From a checkpoint of a small autoregressive pixel model.
Model: 20-pixel images, width 384, activation relu.
Training: adam_atan2 at rate 0.0014, 22200 steps.
Rows from block 4, named by matrix and row number. Rows with one number belong to one neuron. Each number is 128 + 32 x the weight over its row's rms, rounded and kept within 0 to 255. All counts start at 0. Numbers have three digits each.
# fc1: MLP up (model.blocks.4.mlp.fc1.weight, 768x384), inputs 0-76
# fc2: MLP down (model.blocks.4.mlp.fc2.weight, 384x768, transposed), outputs 0-76
fc1.619:107147199096127139171082168155144094095156137144167135127193106100086130151117149154081140111111192141140128046069122138115114150118088136110101149101110085133150170130173107171078112121143125151107157119185138124126108106113165189
fc2.619:151099128178162129105145156154130128123127094133098085154143143111150066153090084143152149159142102146109135180090035150173151035138128167145117114094104096075117118106175173102212166172127149127153088144103148136084092099094107083
fc1.620:101115192066166144133186149192081102106176108117133116195174116104086114126082187118122036103157156151149113099082112125128133160128129154083110067123121108152107164037146128143137081087173189106156102081091126104149116086112133140
fc2.620:123108081123172169136107142081137137141080106119124097123097183108133105116190134163122165146127105098148110107134155148049121089161110125168128161143132144116142120168119093092104104160123129115075144135148115177086184168125144153
fc1.621:140116211059105141155106144109120109104166055135115157107119142133130129122108162126144183107091177098120150110108040086133117145118158131143121136124146069177140165086221189137113155121170169118121104120097073069105078117138119151
fc2.621:081163083118118144097039105109132108138124111131098120098038102141185137071134134111157179089158124073088158123124125110101106102128091121148139108125115108150182146152202152145122129150045133073108116157139084157130158109136114167
fc1.622:115106122126142144128209138183107129099139156169137191194161146125134140145109130136154183139078090114100172154206111151179136120125119139143119168075099098115183123116096111133181093116152080120115079102188114084156084122154133097
fc2.622:106147118108118128146043116102146143170093062097136084056097118125112089084137105118120100102169193123136080118044147117098124155145122090145156082112162122146088110158169131124109168140135161051073201125108197180080166143124131122
fc1.623:083100137141169176197100120124105103081133084113116127163139104129154133063129102142122169171113088127066129097184149130158145165142102110137141078113118144153057109163100189114129150200093149107128120135151098090199129137090133116
fc2.623:089092105139111155180113146131140158079121102158110125134173126142119100076162167140064148125132089144155148126160136134115103056154086146136104176114148135121110109101149071142094127201131162113089140122102170143159122110119157071
fc1.624:147085181181104131116183136134129102105145160130133111184163234155134160078141142120135121199085111061116098156126104136133107149145184154158128106108126116103098144166152222145128119103145092094106129135149106057138054071082188098
fc2.624:095212125082139131074133097151133104085116169130154152099166107146117096099099170123163154140141182150176162084165131160054095101158161119150120109145125119148161098144156082120114163101148119146075135090138137152148195136121063204
fc1.625:083080205102110153187137186154103130135151092171169110171201092163140130103131165162132128161120106158116101120090099097102016154133204139089107150144117094105095119100143138187110123155150147116136101143113126104126146117093159149
fc2.625:168095105110134046099171080199082171155169172124150141195078153159159149181114119163106113133143104176108076108127159167142119041137039144133139080101109115128152130147094148115120171160122159150156110134117136141169132126111067124
fc1.626:104064116151089119106160161129116109124125114139150136126120170060169083150180180137135066070173080141110096105112128138148141137110139184071121140128140135085097129189101107127135097122128088158121123178098149169185143106109175121
fc2.626:075206064135113130071101158087159092112106057140125125135122123127125097100162160086138047106155097126148122140139088101138171088165109114109138152064127135091139167201145086141154166101141160141104118165119177213143179068111144128
fc1.627:141119078160121146077100118136146120097134074161077186143166133127142136123115116108133141127138077120066093166093081101101040144146152126121163109125084105116139091153155170114159129111133109147123063159104153100149112141086127092
fc2.627:125148151152106137129165131135150132167138087133115152110158072120110133115105136156094147132143110141123114148138165122155136000144104194153136100079118123078146204088156062101171154082187134122147152129111071088105150125080096099
fc1.628:161117130140160180108114132116131112100074070120143099101115131146101117111074141138103157148137144138109140098049139089118145148101116135142138144130133134181104069116129140134073156148118118109072149081085112106104119167072096062
fc2.628:115095067109076088073110122108117127105137148128121124176090127130152119170109137149124131087138063141166156119104072131121087080110165128083176066134200084120095178170077126134216158096111167189154125155156140131188124106165159142
fc1.629:158120173144083165193123154124127136109096123141123152130186165114114159093130055123160128076097114125133139117140110098115122136102067138100154139092113079109159101109170115135157137141141118127126133148182099120107181070152100171
fc2.629:159159160153137101107159079093101175155170138114125045087077130142152137147159161112107219136143107158147163131148181124174136097091148108141130105153137148165144120119081121123169118061113110087122121133127109076109131142147110111
fc1.630:163110112121133128058113149161072124106098088142102188198140149087127125083102171178203132142097129132121121080128148079140134143155167156097148069123141079119118141142141139159172129073148103134130085155180108132170136104104127107
fc2.630:109140094169133160154105179089149135145097081167095109157153190136090106130161142117083076128190085077112125173073060121166136070149072124099055143115107121110073161110093103115096117181085154158106133156079119172110123141121115076
fc1.631:083125103102147138112210175128103103119119114169104109133189147163156067180204176063115094177182091079119103182137102101149133143111071137137110132150112146100157141110124185160160098108067131138170074121141119137136113144094121127
fc2.631:120147143105174156156072160119207131153164109110115139133108101107149145142082173189098119098099130186125151109073125166108154091123059101146102143125102085127146157146114053159114122157161142093130163112055116146133231109155205133
fc1.632:112131089150099138129123089094128115130117155106136100163093105146131116089136138121081135102104087111148116135201117136042118144129103128161180141117142145108090061114096119196188072191127092125097081164148130158202122102134144127
fc2.632:122141119150108114084095116136160143135148128149126122110126118115117142085107131107118154148088129194120088146170168129137144126144112160117145132123121099078157071085106130126105147113158179110139094126188100174078082110078124126
fc1.633:172142145108148099146103130137110098127094105110090129130083111128159118118065110136076107113141132112130118073128102141145143131120139138052126129077083110153127128063146126106147155089135165087152136089154089074181125099129144130
fc2.633:073179159117135071123124045209122171175141124135112099129137116139150145152160121132132172095105122170057156117145156187156137087140145144105099092122088102108146077189131103157136198174114097047133164132156103133123155129137137122
fc1.634:094124087094081127143128125143141114195149190129183170154182124163067086133109078099212116160074214113174131122174189094135110144082069167109124111098123109157113111162172107148128072083115127170112103107202127147090107100147128241
fc2.634:173101203154122112102122140108156155138130088162084089120127066121173192072118119151083108117137053119133172151076145131162172140166154099180100099088161166138118139141091156136153145055188086091201140152018101125153134129107168069
fc1.635:132134109095120160140148142124054117042096085099176133102121198105115071135036101175163138068092105145143156106142121120084123144141147144123193136103170188144110142135102173166144102165098118117080155133138153132134144155129132151
fc2.635:053158120116119130101119086126124151113150196134200127107111138108126072139056135177193110124146160142147129130108143139114132129150101131160128140154137068076108181134109168131170168135118161189159131111130089135163105157103099153
fc1.636:108126117075124111181058131124122105072078121174085141204064127096157187082160100103120139108135088146145123149107141136130088154104118168172100130097153128128112126141140108109161155181182127137136149202105090131122092130156142107
fc2.636:132115148160093124168147098108107122167148107118117171041165114125112079122136147144123102178123129094132155112141155158154114082143161107098151122128149156187103148141109103137120096116092131171080134108137136106146140100139101208
fc1.637:109121169085144167119133115123136117076125138129145145160202160168167163090116097160147133127116144113086113134137098109137071173113103143128178076134075085141107121106106194089133109170120139145132028118109008058133108129126106158
fc2.637:082076126101131121098149183139205127047199163138109104102109145142166051157112127094121176161186089098141126108083102096132154179099103126099117162165132145137151132136108143129097132137129117154107111123083202133082125126141107171
fc1.638:112146123078139184185077097097179120104108144181103144145160095129097126101084150153146113059119129185121126180145088090097147131100119137126195167113178122144154075160111112151104144167127148177100151194141093152126128108157182171
fc2.638:159149101121232088049192148145098122162100143140164148109165119168143161158122140129107147155152155123146068093158125138124126098129079107095145064162106130150134141121150102137130170063179134073134136082174067100185076108111138122
fc1.639:027108081165188147091146130071086109093168127220129149112173137058137049105121095154149144115128081089136104147094076134129062145169170146104147111094103143099102125140170209109127135095094111160116094080158129126165127096085143149
fc2.639:101107118084089125122084107120129114111096152119106136122170054086177100093105095148232108093134102138088121136112130150086079068118092146206168168126123121122120147116135105095162117132076166134137129117153084171116177146116088138
fc1.640:117159089164104205154107111075181082177150161156132082122112116102066075083108126089099114108164126106103044158113145068053163148132111197158155198192160112162176125136134134163133111118138178144130144142070111134102140107126173113
fc2.640:140118130071133049133125103145061136118148085153148077054165165128185109101131155141128134132125134139127120093163182155115142072097201113081165037122137160158166171121162147075166121120117118076116146113142148062152164121156096132
fc1.641:124107073153116103060114123136099096123028116151166143142151171110124148127167108133093141129123108102144112110129108119138091165114090126067161112118131136130067156099111132147152151123119094173158052184208160124130099086131124072
fc2.641:102131088178177150130103142155146118189148200100151161186100104179152149162129114179158108116161153098120089129125145154106105057121154089120121128136115102115159099164098127138102095135158086077142118120104145158126174167120159132
fc1.642:185115146082155178094088124189119097092170142140143169110119148225056113132143139090105145223170177125205091077108153104143149166107125142173137129119178136086140139085167159162135145128137132136077153161102140129094138119113077154
fc2.642:177100109125169119241103076168131152144096164132135138128127029136126185103134042143095138126112156209129101136149113147100108070115155126118171186150085092126192138097166108137099141122175165081102098083160115107151150122137096170
fc1.643:109125132160102115178093106117165100082095075107093141107106081097098083138075077121167130096181085142105116134097121092140105162129195123090119147094132133187085106103094152148141164115126116139080115117087161101089115149162106147
fc2.643:119115068127111141086176132143124088120147142168151179075083101142094059181052095047155043098174100117155167146120041103158160130080127147083130134151107119098139152156153060070127124119130158209143077095095166146091111095161102199
fc1.644:124146113021165135180145100160111116106081121123113171220106197141049168163137137110155078143126158107129094158055141090136165156103079179173132145172138116108200158121132128117152112151225179147146151197156068154132103157139148126
fc2.644:110092134106114131149094125097080130091144178168120062036111081128134145056148126110102124149127135072119182101144128165113129179125201068133107159177176140102093134142141109107195140123100119076114139094091145077098095169168102139
fc1.645:076123121091083167106155152080095112168121106170144140141123146161141089119121057090140001131127122131150135152136151107116108158145072160170103080137093123091077113164116173067202120145154175118179140100127151124108127145020080124
fc2.645:116163107179127119123101159126153123157107115153109132144054143198141183153133124113097147123146128134169061167109066110152142173113106137105105085129118090050196150130136135108096106111159100121146087161160158125149132117099124102
fc1.646:120079126093114154179144157122152124099047088085139163119126152176122130115100120135135163160147134122104084142146111093060107146095098113125151113149042100147134153053162152172098160142123173151079167064157054127136114115108087095
fc2.646:152101121125055106148194121113154077180138122151157110174119184117176071199116142153161148103122078142084125125115142085122128150105170131149162192169168169132150103099149134147150134124140165193139100155142201137087121087152134121
fc1.647:146106165047124200172176159131107088122150140162137126155145109166137135139097089183121086114122171074128115131110117053106088131078102110125166164148146137131133162103116160088143122165159138079136093126119141089120113117095130190
fc2.647:097130111102138141122069147113163074110136121142100166125128200127126125130104180070126159163110097174143158160125139172115167087144102141093091118078149139172122096169150136205156083153081110155136080078108161151133145119170142141
fc1.648:099054124126120130072149146139110083107125092089154089119092114166156152107107044172121132110094108087118145098151090121126090138091101155054139103176102147101048143135117138120135163136149106186142080139134154099163111064138103112
fc2.648:080120126100131100170114156110121178094134109168126067209153072112118126149142145077147146100140181114191135112120192170125178092113072167124100147102138165128198149076176104170144111061111157061147171094125119172150168174113161142
fc1.649:138114120153155136144113180100156089138114113115127112126091181199121088164118061113135153124100126141176096106105184067084109143079161145101110156110105164143101155074145162182112141108110131172082132103146165095145137076140108135
fc2.649:130143112160126096069142150144084187156107138143150177133115103118174150089154154108150094127146092142159084179149152203095101075150065104160141096151106082112153154100114102077146159129146138158163156106129076161189139125129141107
fc1.650:135137128125088117112160137144071117128074097115110141165137198073159105131157184130192120081106116126103148116151090144118112140145110184140160145109102112090086150172097086098191094140177096113118143167161128150213108118145169110
fc2.650:130144091088148119105078125107173151160099039120144105149125092176152098094144140114139076099172110161091144074107158138131165090135076141144131106078182128112118113202085117188132146126125138114117148121101097178062182128118123114
fc1.651:148092205103119196107133126156107106137140081139145077153179134164143154103142165166151132156115132156133128143141089138124140167116095123121156129092155109099132118142144101175150065124099109145130158158178055079195133068101180146
fc2.651:127098090128173169170167130130100099193111144105155082114103128143142094111084114095127117071105137054154121149141151135174127080016140129132121147128125080083128117129129138068138163167147186123174085139093148127084075134110178080
fc1.652:150125111154144107099079115105118104156064115166150119125136090140151113140141116129170199121118122137136081159148134145065104124138161177059152124112101102142131101108113135100211117158188114143117109125130128113184161096094132141
fc2.652:123112169135112090059127114117092187128112065123097146082113114100123092112106103031172132173149123156123163163088142186144095073129102129094141085136121141144080062107098139161160120129138173094148138140207145155101114143124115166
fc1.653:114127167099133166151099111140116105130097092236145164112164156134130113100106073145175156187114187141172122153092206099054094149108184175124137123114137092172123162051189180115154136143167201132063105085120112079153115114112100128
fc2.653:098158085088089104130118092104163144147137111113181149159144101144136138088099090125145079100171134155134123136093105113113136149110155154151123164099085161156142146134198129125083156114126105083126100122143193168131214146187108194
fc1.654:145128132121121152126098075130143091123131151105147057073080067144070131040047070144092030100131151078130095113153098132121158149130101144140167138082142151085105116122149146159159065100144159087165123168115120132169145117139176134
fc2.654:119089053077189163169138123156113101086178081176208172148119194174127171173122078150139060110176156153112113155085139116140142143149086143100089160070158144148148125089150104093093113124156153204113080153178128172158117166135072129
fc1.655:135140189103143135104105066071110101179128073200109201209151092082150165111171114126154154113089169129135122115100137086125118150094146207073115170121172047151142107087106098183194149129152115141146076167159073077157120126141102088
fc2.655:113170147099153120121201111130102093136115125141185151111123147142127131144085108181144122128117176112132112139160098119132117169116143141113158077188092134134125180169233224157099122116172134117155077109131099114176141149133104173
fc1.656:126099104119081111123156143153132146093082130123129106160169126156133068117134129050138109137173090085160148162144110087134108153094122168135123149113104168119126074123160142140168101086146083137196082156140139125185099131091160119
fc2.656:165156172144151127098141106143166223168138157112110134105069121121098135171125139134115179147148124134127115072088139084144182158015107136150153134131137137132159129139101144126120129103136169115132136111107153126095151091086134118
fc1.657:147154164076131130077191177146155131132119123072130110140113121165136162144111149108123066133203143136164128183099102131144132130124132134125106131161128142107137160102167105134131060107122169119127126124143078092171117179135164144
fc2.657:158106126122152152131118128159074173140184153115119147141103123102183098129136108096165161126094114123129094093117141145140118083124090123099113090119154115109146104127116208122119114176085088166105139079146170088072139123131094135
fc1.658:076076080080163090142170121116151077130128167188115210145097168158101086156088126086106127161112194133133128078143176112129112151079079171139138127156126073124135062108160174115128150081147186160178086114135160118122115081136071184
fc2.658:142163121125101183087099157108087141116139104176160132172141130114098191104106146132132073148127147191181099081115128152129172096141105135108081087143114126171153188134179100147194136189145162113108152131140139175148165119134130188
fc1.659:187101054126131124166138137125155091105050134121087194180150152130135132147172121119161110150136197124134114250105112085102157170104090158133112092096062075073137160043071154123114160187147107148096113130150118131119093113096194085
fc2.659:185105125114121132180188135102194119160195144137139151081141094168155110175131116141169116116160162108108117133179156125075117095127093084162117135109152099129157092113147100114096164147217153072139153109127136110147085172141157147
fc1.660:056129174166089216131163176137138122098180121077132094156185076152164106103132084131153115173134094141103105108105125130119086136141100160116118128103108135096083139083124150176142138183066159190110125115163126084141132106116103134
fc2.660:170085105107100077142187087142102145171156209138124097157083091154127190134112118145102104090170109117141132116162138148163147080128154077117105101122084104166141145127108151093147125149104130114130090129131158113138102162160109170
fc1.661:184098114105180119109099154123076120098152074145126193116105208102129158149148076096056110137089096095134147182099062121171118151087066139104092138111154153083133129068131099151126091128149084187156136184167092064129111054182087102
fc2.661:073146116133083118157143126140138161170142151104177100160116165090090115101123126101197129096109140122116088135185159163100103089118160114115108150167116125120099105184100144145212120147143156121128141090053190149083183154122132127
fc1.662:138149092103122153150126174099173101145132145133110120105118084163103129146103097139125043192179159092154061149078156024116142188138122143132109069134117094110152145104115148153093133127114116134107105194120146147100107126068131104
fc2.662:160130156122103156160109098146120104091071143200129159068144173105140141087144124114165136141143160126129115131131142151129116115103097127121117099099063135086143188132094128136105127105173125112122147110146075073136122154182118144
fc1.663:152092121138138123081088099077142120090149099141112122111142147155098095176053072080126087150138097157143116128105152089100105142133119142083225117071151169155070065131126065108140101157125127130134150136111144122135178065148112132
fc2.663:104118239140159151181135140111132120110121108088162093152141115157156199019136151157096148162110140062128122068116136140146090116167129084173111127151091099129166143121119184178076089181146160092110094105128056140170143134090150158
fc1.664:093142159137111157142178178183112110185129129126162163200153136104123104156149130146141121149085138142092141136136153088171096141130115188113121184092085074102153115092118133070160105101118118111169107102152099106166102161141163131
fc2.664:118077132095148140164101156066128122128095108093113120090093121151148112154125118115107128107109146109098146112134131099139168072148126096168118087144112124123135115131158110151114165128126130081101130148129146130106119131117104138
fc1.665:097077121135139150140177172125126115104065157173121090157106125093084083097103146131105082152135134092132101120076157083083070155132086190079151157090154076111110153110174122125113115144141154094143076163134097126174105182068173168
fc2.665:111125141116129123126119099129130142159115191151164141112149169144138174075161153098160164110149112171131154100111148095155163103149146129097123047115095130076146181146108164126170124133092035110177170107066109093126104114182123116
fc1.666:094119116116157148145148164125146125079135124149107113097136095113106110115107056127172045128116091099117141113109159128161113149166127163134190073111117154138093112141131108131193111154174210119176044119107159179110134162076168144
fc2.666:130148154120134146115154168120072145137045092133104132094120105085138151116155174118123136133132115119121146167081092154131124152144137101173161148107135125124147167109082209154103150103094111079105130065156106136111186123116128116
fc1.667:177108161114172112075123156128053111169098131168057116115144131113119138157158132110082114114113124165171115175095099069162132150123083156138128103117142172121128114125152132142127091096137092075187141134152082100130091104085191103
fc2.667:129180077110157137125148130076136155153155119180149189156097196103092129199078150123128160118115096122111129165108127096141125181108052113121103191196103146138151127077133102122179122131138149140150118150110081157183134080126083093
fc1.668:098079138132142181140101144137143129065068055163153126146142159135119128062086092133114089160133112171152086134111099130108196168151076173102094132118124118106116155133174110135133173128192150148135176165122170095120140131061165130
fc2.668:123111098121118104161155107085130101181127163117150162117137181116141130173124115111110192104114138116140121101163172106111071129099088141153107129121158086097111108116146055104077110159068130142087109091191147094129114045157083151
fc1.669:134105148153093178130144091095069114125090159174123164103188115093088065130147110121147138178071122109105151144148089124136091137144120188086140163115162145116084061133136159139143146080121143101183117149140155131141138179082156141
fc2.669:148071143125133138137157116217059134107116139147108142125171133158116135116103106126091140169140140122177128116168128119096093086119089126158148120167172143149073135101142110082107116168112162166112134146162152121112089109135097122
fc1.670:146077120126110107148147109134098133092133124151110061166156145167093145112181109114144090117119158155154125099120148085094145146091101145142108132076095079107150150117188095129115058170131186166109117143175097110163125113126166157
fc2.670:170114054151162113086126143034167132111133148100078137109092144095107106152113147113223130137193065086109131163105155108140177090126166096134160146139127155126121167111197110096112137133124110155165105074036170132150112100074106135
fc1.671:138126124155147097142097137128170112159087131130117108128091158140105145103185138152065157155149140104125032084071148114123135160122143136118099092139080111128149147101083157249096086126146116153113108155133173120107129122100180113
fc2.671:084165157159130135126137124139115133087167102136137094149105151188084094131126121122112095144157075143134115102124143151135151083154141071145104109133174132126150138154114151128187134185121117159157133156068140171122157071093095161
fc1.672:074118094150130131168173137143094106082069143116201166099130211144065037180109127102128141170138191077127157130128158088099137171088107127132119189128096144156046126108089072110091158102074166147115109156160114152135093155143072158
fc2.672:184148171176121129072125135101125186158182117106106134135133102127117160133123126121079158149101092149166128111109165123140144124088159163117157091100099100135227092136105159180106020086144082077168203101133148119112163112106155120
fc1.673:117114162207099167090166124108102086170114119112127111121148087139120154149154087206101099140163128109067080196152077120154094133081105111083197127116087143148081187124179103119105114148160179127157095174123079161184136035095159100
fc2.673:156103084081167154128090123087154077116155139150096162133100187113125149153096150068103155085070134108110173068086216113115155083111119093134136101098139139151163067087154144136087090139082096158105160109138121094117115117154120133
fc1.674:090137102097143137113111118102117098131106127122103115102133131154120129137157141121120102101140170110162125123091165030117135167085116137133180168136171120174179076086199114120152162184132203147156150204102113122123144100129080098
fc2.674:112122120101139167125109116173137104085188177151137113109155165118118122128087154197132090113162142168087126092119119139110166143138150125148137147081103136053114120198082149202141093140169092118104111094125140141147114189121163198
fc1.675:129088145135116096123154092161096118147099145158146123139187128146123155108150091120132117109124112154079118113167118124119150171102092128140119113081082121099128080125130106145136085128187075093165100196200106130187141104112177103
fc2.675:059143120092077155149146137115179226147145106165116105081089127165131111132163122125134154123205126101180143138136173095118154109073130133191133124117165122128087127084032163119065127128116206148118173113060159150129137135107076107
fc1.676:060146089149082114114179112129129100170147140150152102106188112162095120125122157114109108179123138133113144124181096141059135159129143129100137080087170067141067089151070152149135088171104142151118064137140161072203089136134107137
fc2.676:159102075127160141097144124136162133095103169149100122130089168195099138164122155106059132186115137109141134129126052084086135130129071155104125122170154143151041096093138118128082153120124115177121118125120134104154031149169100091
fc1.677:176076094079170156157110174163135074116134100183138101191138065144109154187131108132069117158138159127091109050075133098053143205152096191111106075110131087101073140140151166137139105146191149156132088106112127070158067097106140159
fc2.677:142136123157116149094178128130139174076137122112161085127196164150149115122145129165110094147169140044154118130154102121147140153171124108126120151160148162125102132140098122107140114084102118202161107154155135102122124097155158141
fc1.678:150147168096127114181174194132098111113118149101143162139159147049101112124125125138167091116044163158129139124157118115107095148106051149125155142099102122114142083071102108135137137146177158099119121170157139058185109137105216097
fc2.678:125113105100054092157056158076123154158170108128098155104184129153124096116169132102174070113113097136123109228106128128173112051092124119143135165063133170141132139096096100151141124132137106135178142135044157174079197145120123124
fc1.679:098179111120131165147078174104185063155127140081131085105086142167101127105155086172164115112154124143118103096130159121088096147123169127074203134126145138170056131189163170153176147163114159188088103141091156144173161090128133169
fc2.679:154091103119203112137153115129094188128129111157140157148129082123134150106093172089125119104169122118154085129112125145138162052138060139144096081114103088114197139056164089111152113063189117069152150124145106146150134172125127126
fc1.680:128090126129139172147145101140133081118110137172131165135095148099138133103105111148108143120098187118157117138095120055123106179146160194066098166135125053147148163096160085187142104111162135154154071143195061071150096171072200135
fc2.680:090184171178138138158136107145163137102154152135149087116110131174066165143119086184090129099190177121115093110135078160098128012132125103134103104144156153172158149138219137133102157136158170119122125090084153134166131109135116151
fc1.681:077143097095110148109122066120113112128105143123180124142104113119132115117149024127151108130133137160088170093122190137136140158122101193140151137106121143081119149088103165100193133120094195145127117150203132111120097166113071122
fc2.681:087117169155061130124143124134158123140111161160098115122110114120133116084120158128130079112118090095123158146155098110204189135095154141129144100121125166180172151165138157080134120084169080126179119106162127146124123083111148222
fc1.682:151088199145064108110137128149068106146128053133153064099195090165118167146147135129135133113112153165130142162063122150129130162151162132121097096056103120186118145133151150179110081185140143112150116138134144117171093133104123097
fc2.682:095094083114168180156138169135178128067148238095114088112057104108106114101136131127139101096139084072141119128132146114142113139155140134128118208153133098124145081082165122090107131088113160112110076093118128109098143137092170171
fc1.683:194147133136109166189076151123154117124083064189106120190107142152130162091136117129129124104096113148205128124164179094135152154164101171158123153057171137130127093099111144116197136178151113103128145187125079144127153131093163076
fc2.683:156085138150122127143158085084131100148165204095135090080133144064061138142100134159090174190169132115112071157151158101130160114111168102136183119094163166080089104129103102133116119143107206116120112142133111127129059162124157107
fc1.684:106106216090153142146199125158159092085139114127152058148125151158158155139109116091126075177177151107135119144141110143136104151108144133135104144114167098113073143076103127082132136186126144134158133147127072109158103090160077093
fc2.684:139140113161108180119124138115119120142110074139116095087146118142123112079180099174088145151120118115160158187181134151120122133091095142134122171126147134131165128113175153090157141179152078142120117098131147146136126112115141155
fc1.685:149089095118173088094129139122125080124114140192150112126133113110129138114126184105042157145161117121150125071128064141102084145083148113085110150172132131116081129071207137147140103092159105206134111187157189115114057097128075066
fc2.685:186110144163148129138121115120091063102184160159111144084154157166125130082129097175170116041139123089138158206085129163164143116143109102097094094093084136161086121114120145042142094188101078065138140061096126041104144160152202116
fc1.686:128137109163104110079110124150099118126089155082188124111101088121107179048087108176084091137144174113130158133149125117139160157137118127122119168073084052085076150100130148098113152144136163110110116110134153157129145098067121093
fc2.686:122103106136170174158115100129123119110139097174060148183195158092137133176110166142106167123136112137136075080070081139075113109152145160095137080114166121156141089125123113149106117129096084165110114110128094089126126084118170149
fc1.687:145121130068127108167098097095100117131102158137095107151136157077087160170172075111164147105107161172090163117115145116122129153104117138132157142090169138126085104144107141161159162189139175138102131166174121111204114092161142133
fc2.687:119176133094200108104122133137109144144083143147094129072129109108095155151156134112147167162101141103120116122111137145099145127133102107077114064098114173135165128061170111161097151150147142099098131134161081151214112125133101153
fc1.688:173157123137135161098136138088153118136129093191103115127117178188142098140111141116163094079097145028131159107129114076119161151135170185066135209149171070118172122137131154095135099094148118160141120115135136082137136088132181115
fc2.688:187121138126152097092071125095055055118132161116071137161081100170117176128155120030049169186140159119134103180106146164130135106124150131100098000150155164151087162111081178146156101137176094103150109185108159104160094176172140103
fc1.689:122113157070125110153149126115101125145150066150146142190184175154150127111196107082157102120137100129081099127101101116111042127129092123137172100137078097130119139109125202133163127179141157160118156132140100097175101117099087152
fc2.689:163215174126114103102134114157044128130142082138147103128210152082140143108135125164180078120111149173075140131085116118173127182119099162141128080118157134124101149124127175119173160114097160133148110173150055143119112128138111102
fc1.690:128099116093145135137180126124205086103117169143170126132127185193080101147082105055057129197173206139175133096123184121116155155106086154145087085171140152141094106105186136165129162084133150103145116099120165108137088112132086166
fc2.690:102187122178157166130115132123051136108099045116127147165169124130164117099166163168142148148150122135144106130135128140115110090151159121124139083037112140135173148128096184094162105160109168049110129088144135181109208149130128143
fc1.691:123134109117094179131158103158141091107115155090184113109145100203136074124131143099112127128169164140156166163108111119053096157092062143114166121119149144166073093173167078166139113136079163146132147130143094096103097139138139176
fc2.691:097131144159128170092151171138112123139113099178129142103134079115166178113107137134100110181122094114117139126130152125110154151191179111165101118133158105116078136150047067132111142086121117100158120120109089139132153061102122137
fc1.692:096110095163117123171146096132121113135125119103143115174144124081090110090159092131100025085136112102126124160173084123100106166133078128131165119116104135150083161124138107142122155140146137127160090120114093139169152105110180149
fc2.692:117124106175135184081111065083128129140147142107138138163069158111097109106069142113154123114102154140179110064136127111140165143121085157087176139134138153145133083141094133112130112119166206166083097084077133183121164138181120192
fc1.693:156105138118129187123110112084139091074201101174087116096094151133090136111105135088166171114164101124110094184102179078124172174140115138175163075131186162174120135116153198074135078165111159114162136155118072141141115094133103104
fc2.693:135111171102113116165122132116123130157191140083096088145081180115151182112150123128144095124122083133052107163134204118184129141152094115165118110112098152085067122134105132143129170234115126106138132168104091139197116109128161040
fc1.694:165154090208083099149150105120096099121090114098113107149163122093142128120156122145120166102147107124127111169142128124126085150166136140076121087080140121128063107129100154116117148130173147179140109141136121159127067171141136045
fc2.694:149109182170176120132103077133141152117179130092086103134099092119064180070106171085082097122109155168142132081092177135129160096097142091159115129136108162156146122113182064133163087148176067036075146134150114102146164111120117131
fc1.695:094104102077150130128138171185155090138151114175115171180182139156072157118121136149135113185139192130125108129118118103115088126076087110103164160126104110116125170094182120114134142120151170124082086084210108106140115099111131179
fc2.695:150136120216141147137143087118101116165102160150100170160085122115108128154109164149087171123136080108071150160146173140199127070132079106108177120132135137138205098154143158172099153161142082121169110163123123157143136123143120133
fc1.696:124159119141096120150124128099149137150113097124136165168139137133131105068151140176148125109206130138040130124150043095010106153105114114089146144123112068142077120165112207151200127114128099181119157124127130078132093174124106106
fc2.696:164058153107055112138186118105111109123161130104177139138127148126167103140114141110103180125168110125175153098124169104175108081105164125119120124166170133133122150064113056076116100092106154159153116166138144140119115074122097109
fc1.697:148136125137150126116095128077142101115087139087110111112107155090125114118201086174143144106135141123138093100073125107125095142104113134083187098133134129125122130135129197168130149127100121181067131104122168099117135163120128144
fc2.697:097075110143139168139140145144137143141134088132155180178131126109149129115112173126072114118127097105118136127137130165100107154173070096155143130123137143132177118132090101102140152105209100134169117129111077156121145069141134160
fc1.698:147151161129130189152161151157122084170143171110119134157082090031132081135140158118113149116168161117098130131050116116082111174105126131137105178158129097123117093103169114148169118168128130127088125136167148082150118139132167099
fc2.698:110100097166133153175099206158161089186137155110168181153106130073132105171125186175145149117145138069143080134078168093074111181160101109127164172166099095118105070120080094123048122169176120192114098059155154179161118113119165132
fc1.699:144168095127137155078067158164180102099113129219089116154110189090039176112155148125089084110111151171153103051094129099125161137110137147160121076132148072086137160138210130191141162174186125176113160130118143158164105093098169120
fc2.699:152163139145169108145152155154138157136160110093131142135127128095152115154135152166187183142160147138114119054093140129152160027111166130101120078117058122178175120081130175152102202097125130046112139077146214120172136122071105174
fc1.700:191070128134186106090110186128101105143128119144094071113099209103124172132164104120089097091127088160115087101117151098099114167154082137155151097096144123161123084092143130118092123183140108117135099143139057105174130065140115088
fc2.700:106118170056133163118136115150133112113160098131136171126057169187114148096097114103119125141145129086184079171174154135084200133110135143117110101174070147146159123075156139088145114148131160123193141117038092123103108122109122174
fc1.701:147111177076084186156142104161171139120154151122131160143165077100075134097097092158141070149176170136101123106120159112107086152109120154121124095137105090098123153123174125169110069159171137156143100104155084102181119078143111177
fc2.701:166084138199128105133117132115098174148178140150156117160124124137194117143188151117127152157119087083163084156177140162175082138154110134093081150135146187112104107179132141101119141164148124149127145176073111134111143168113130089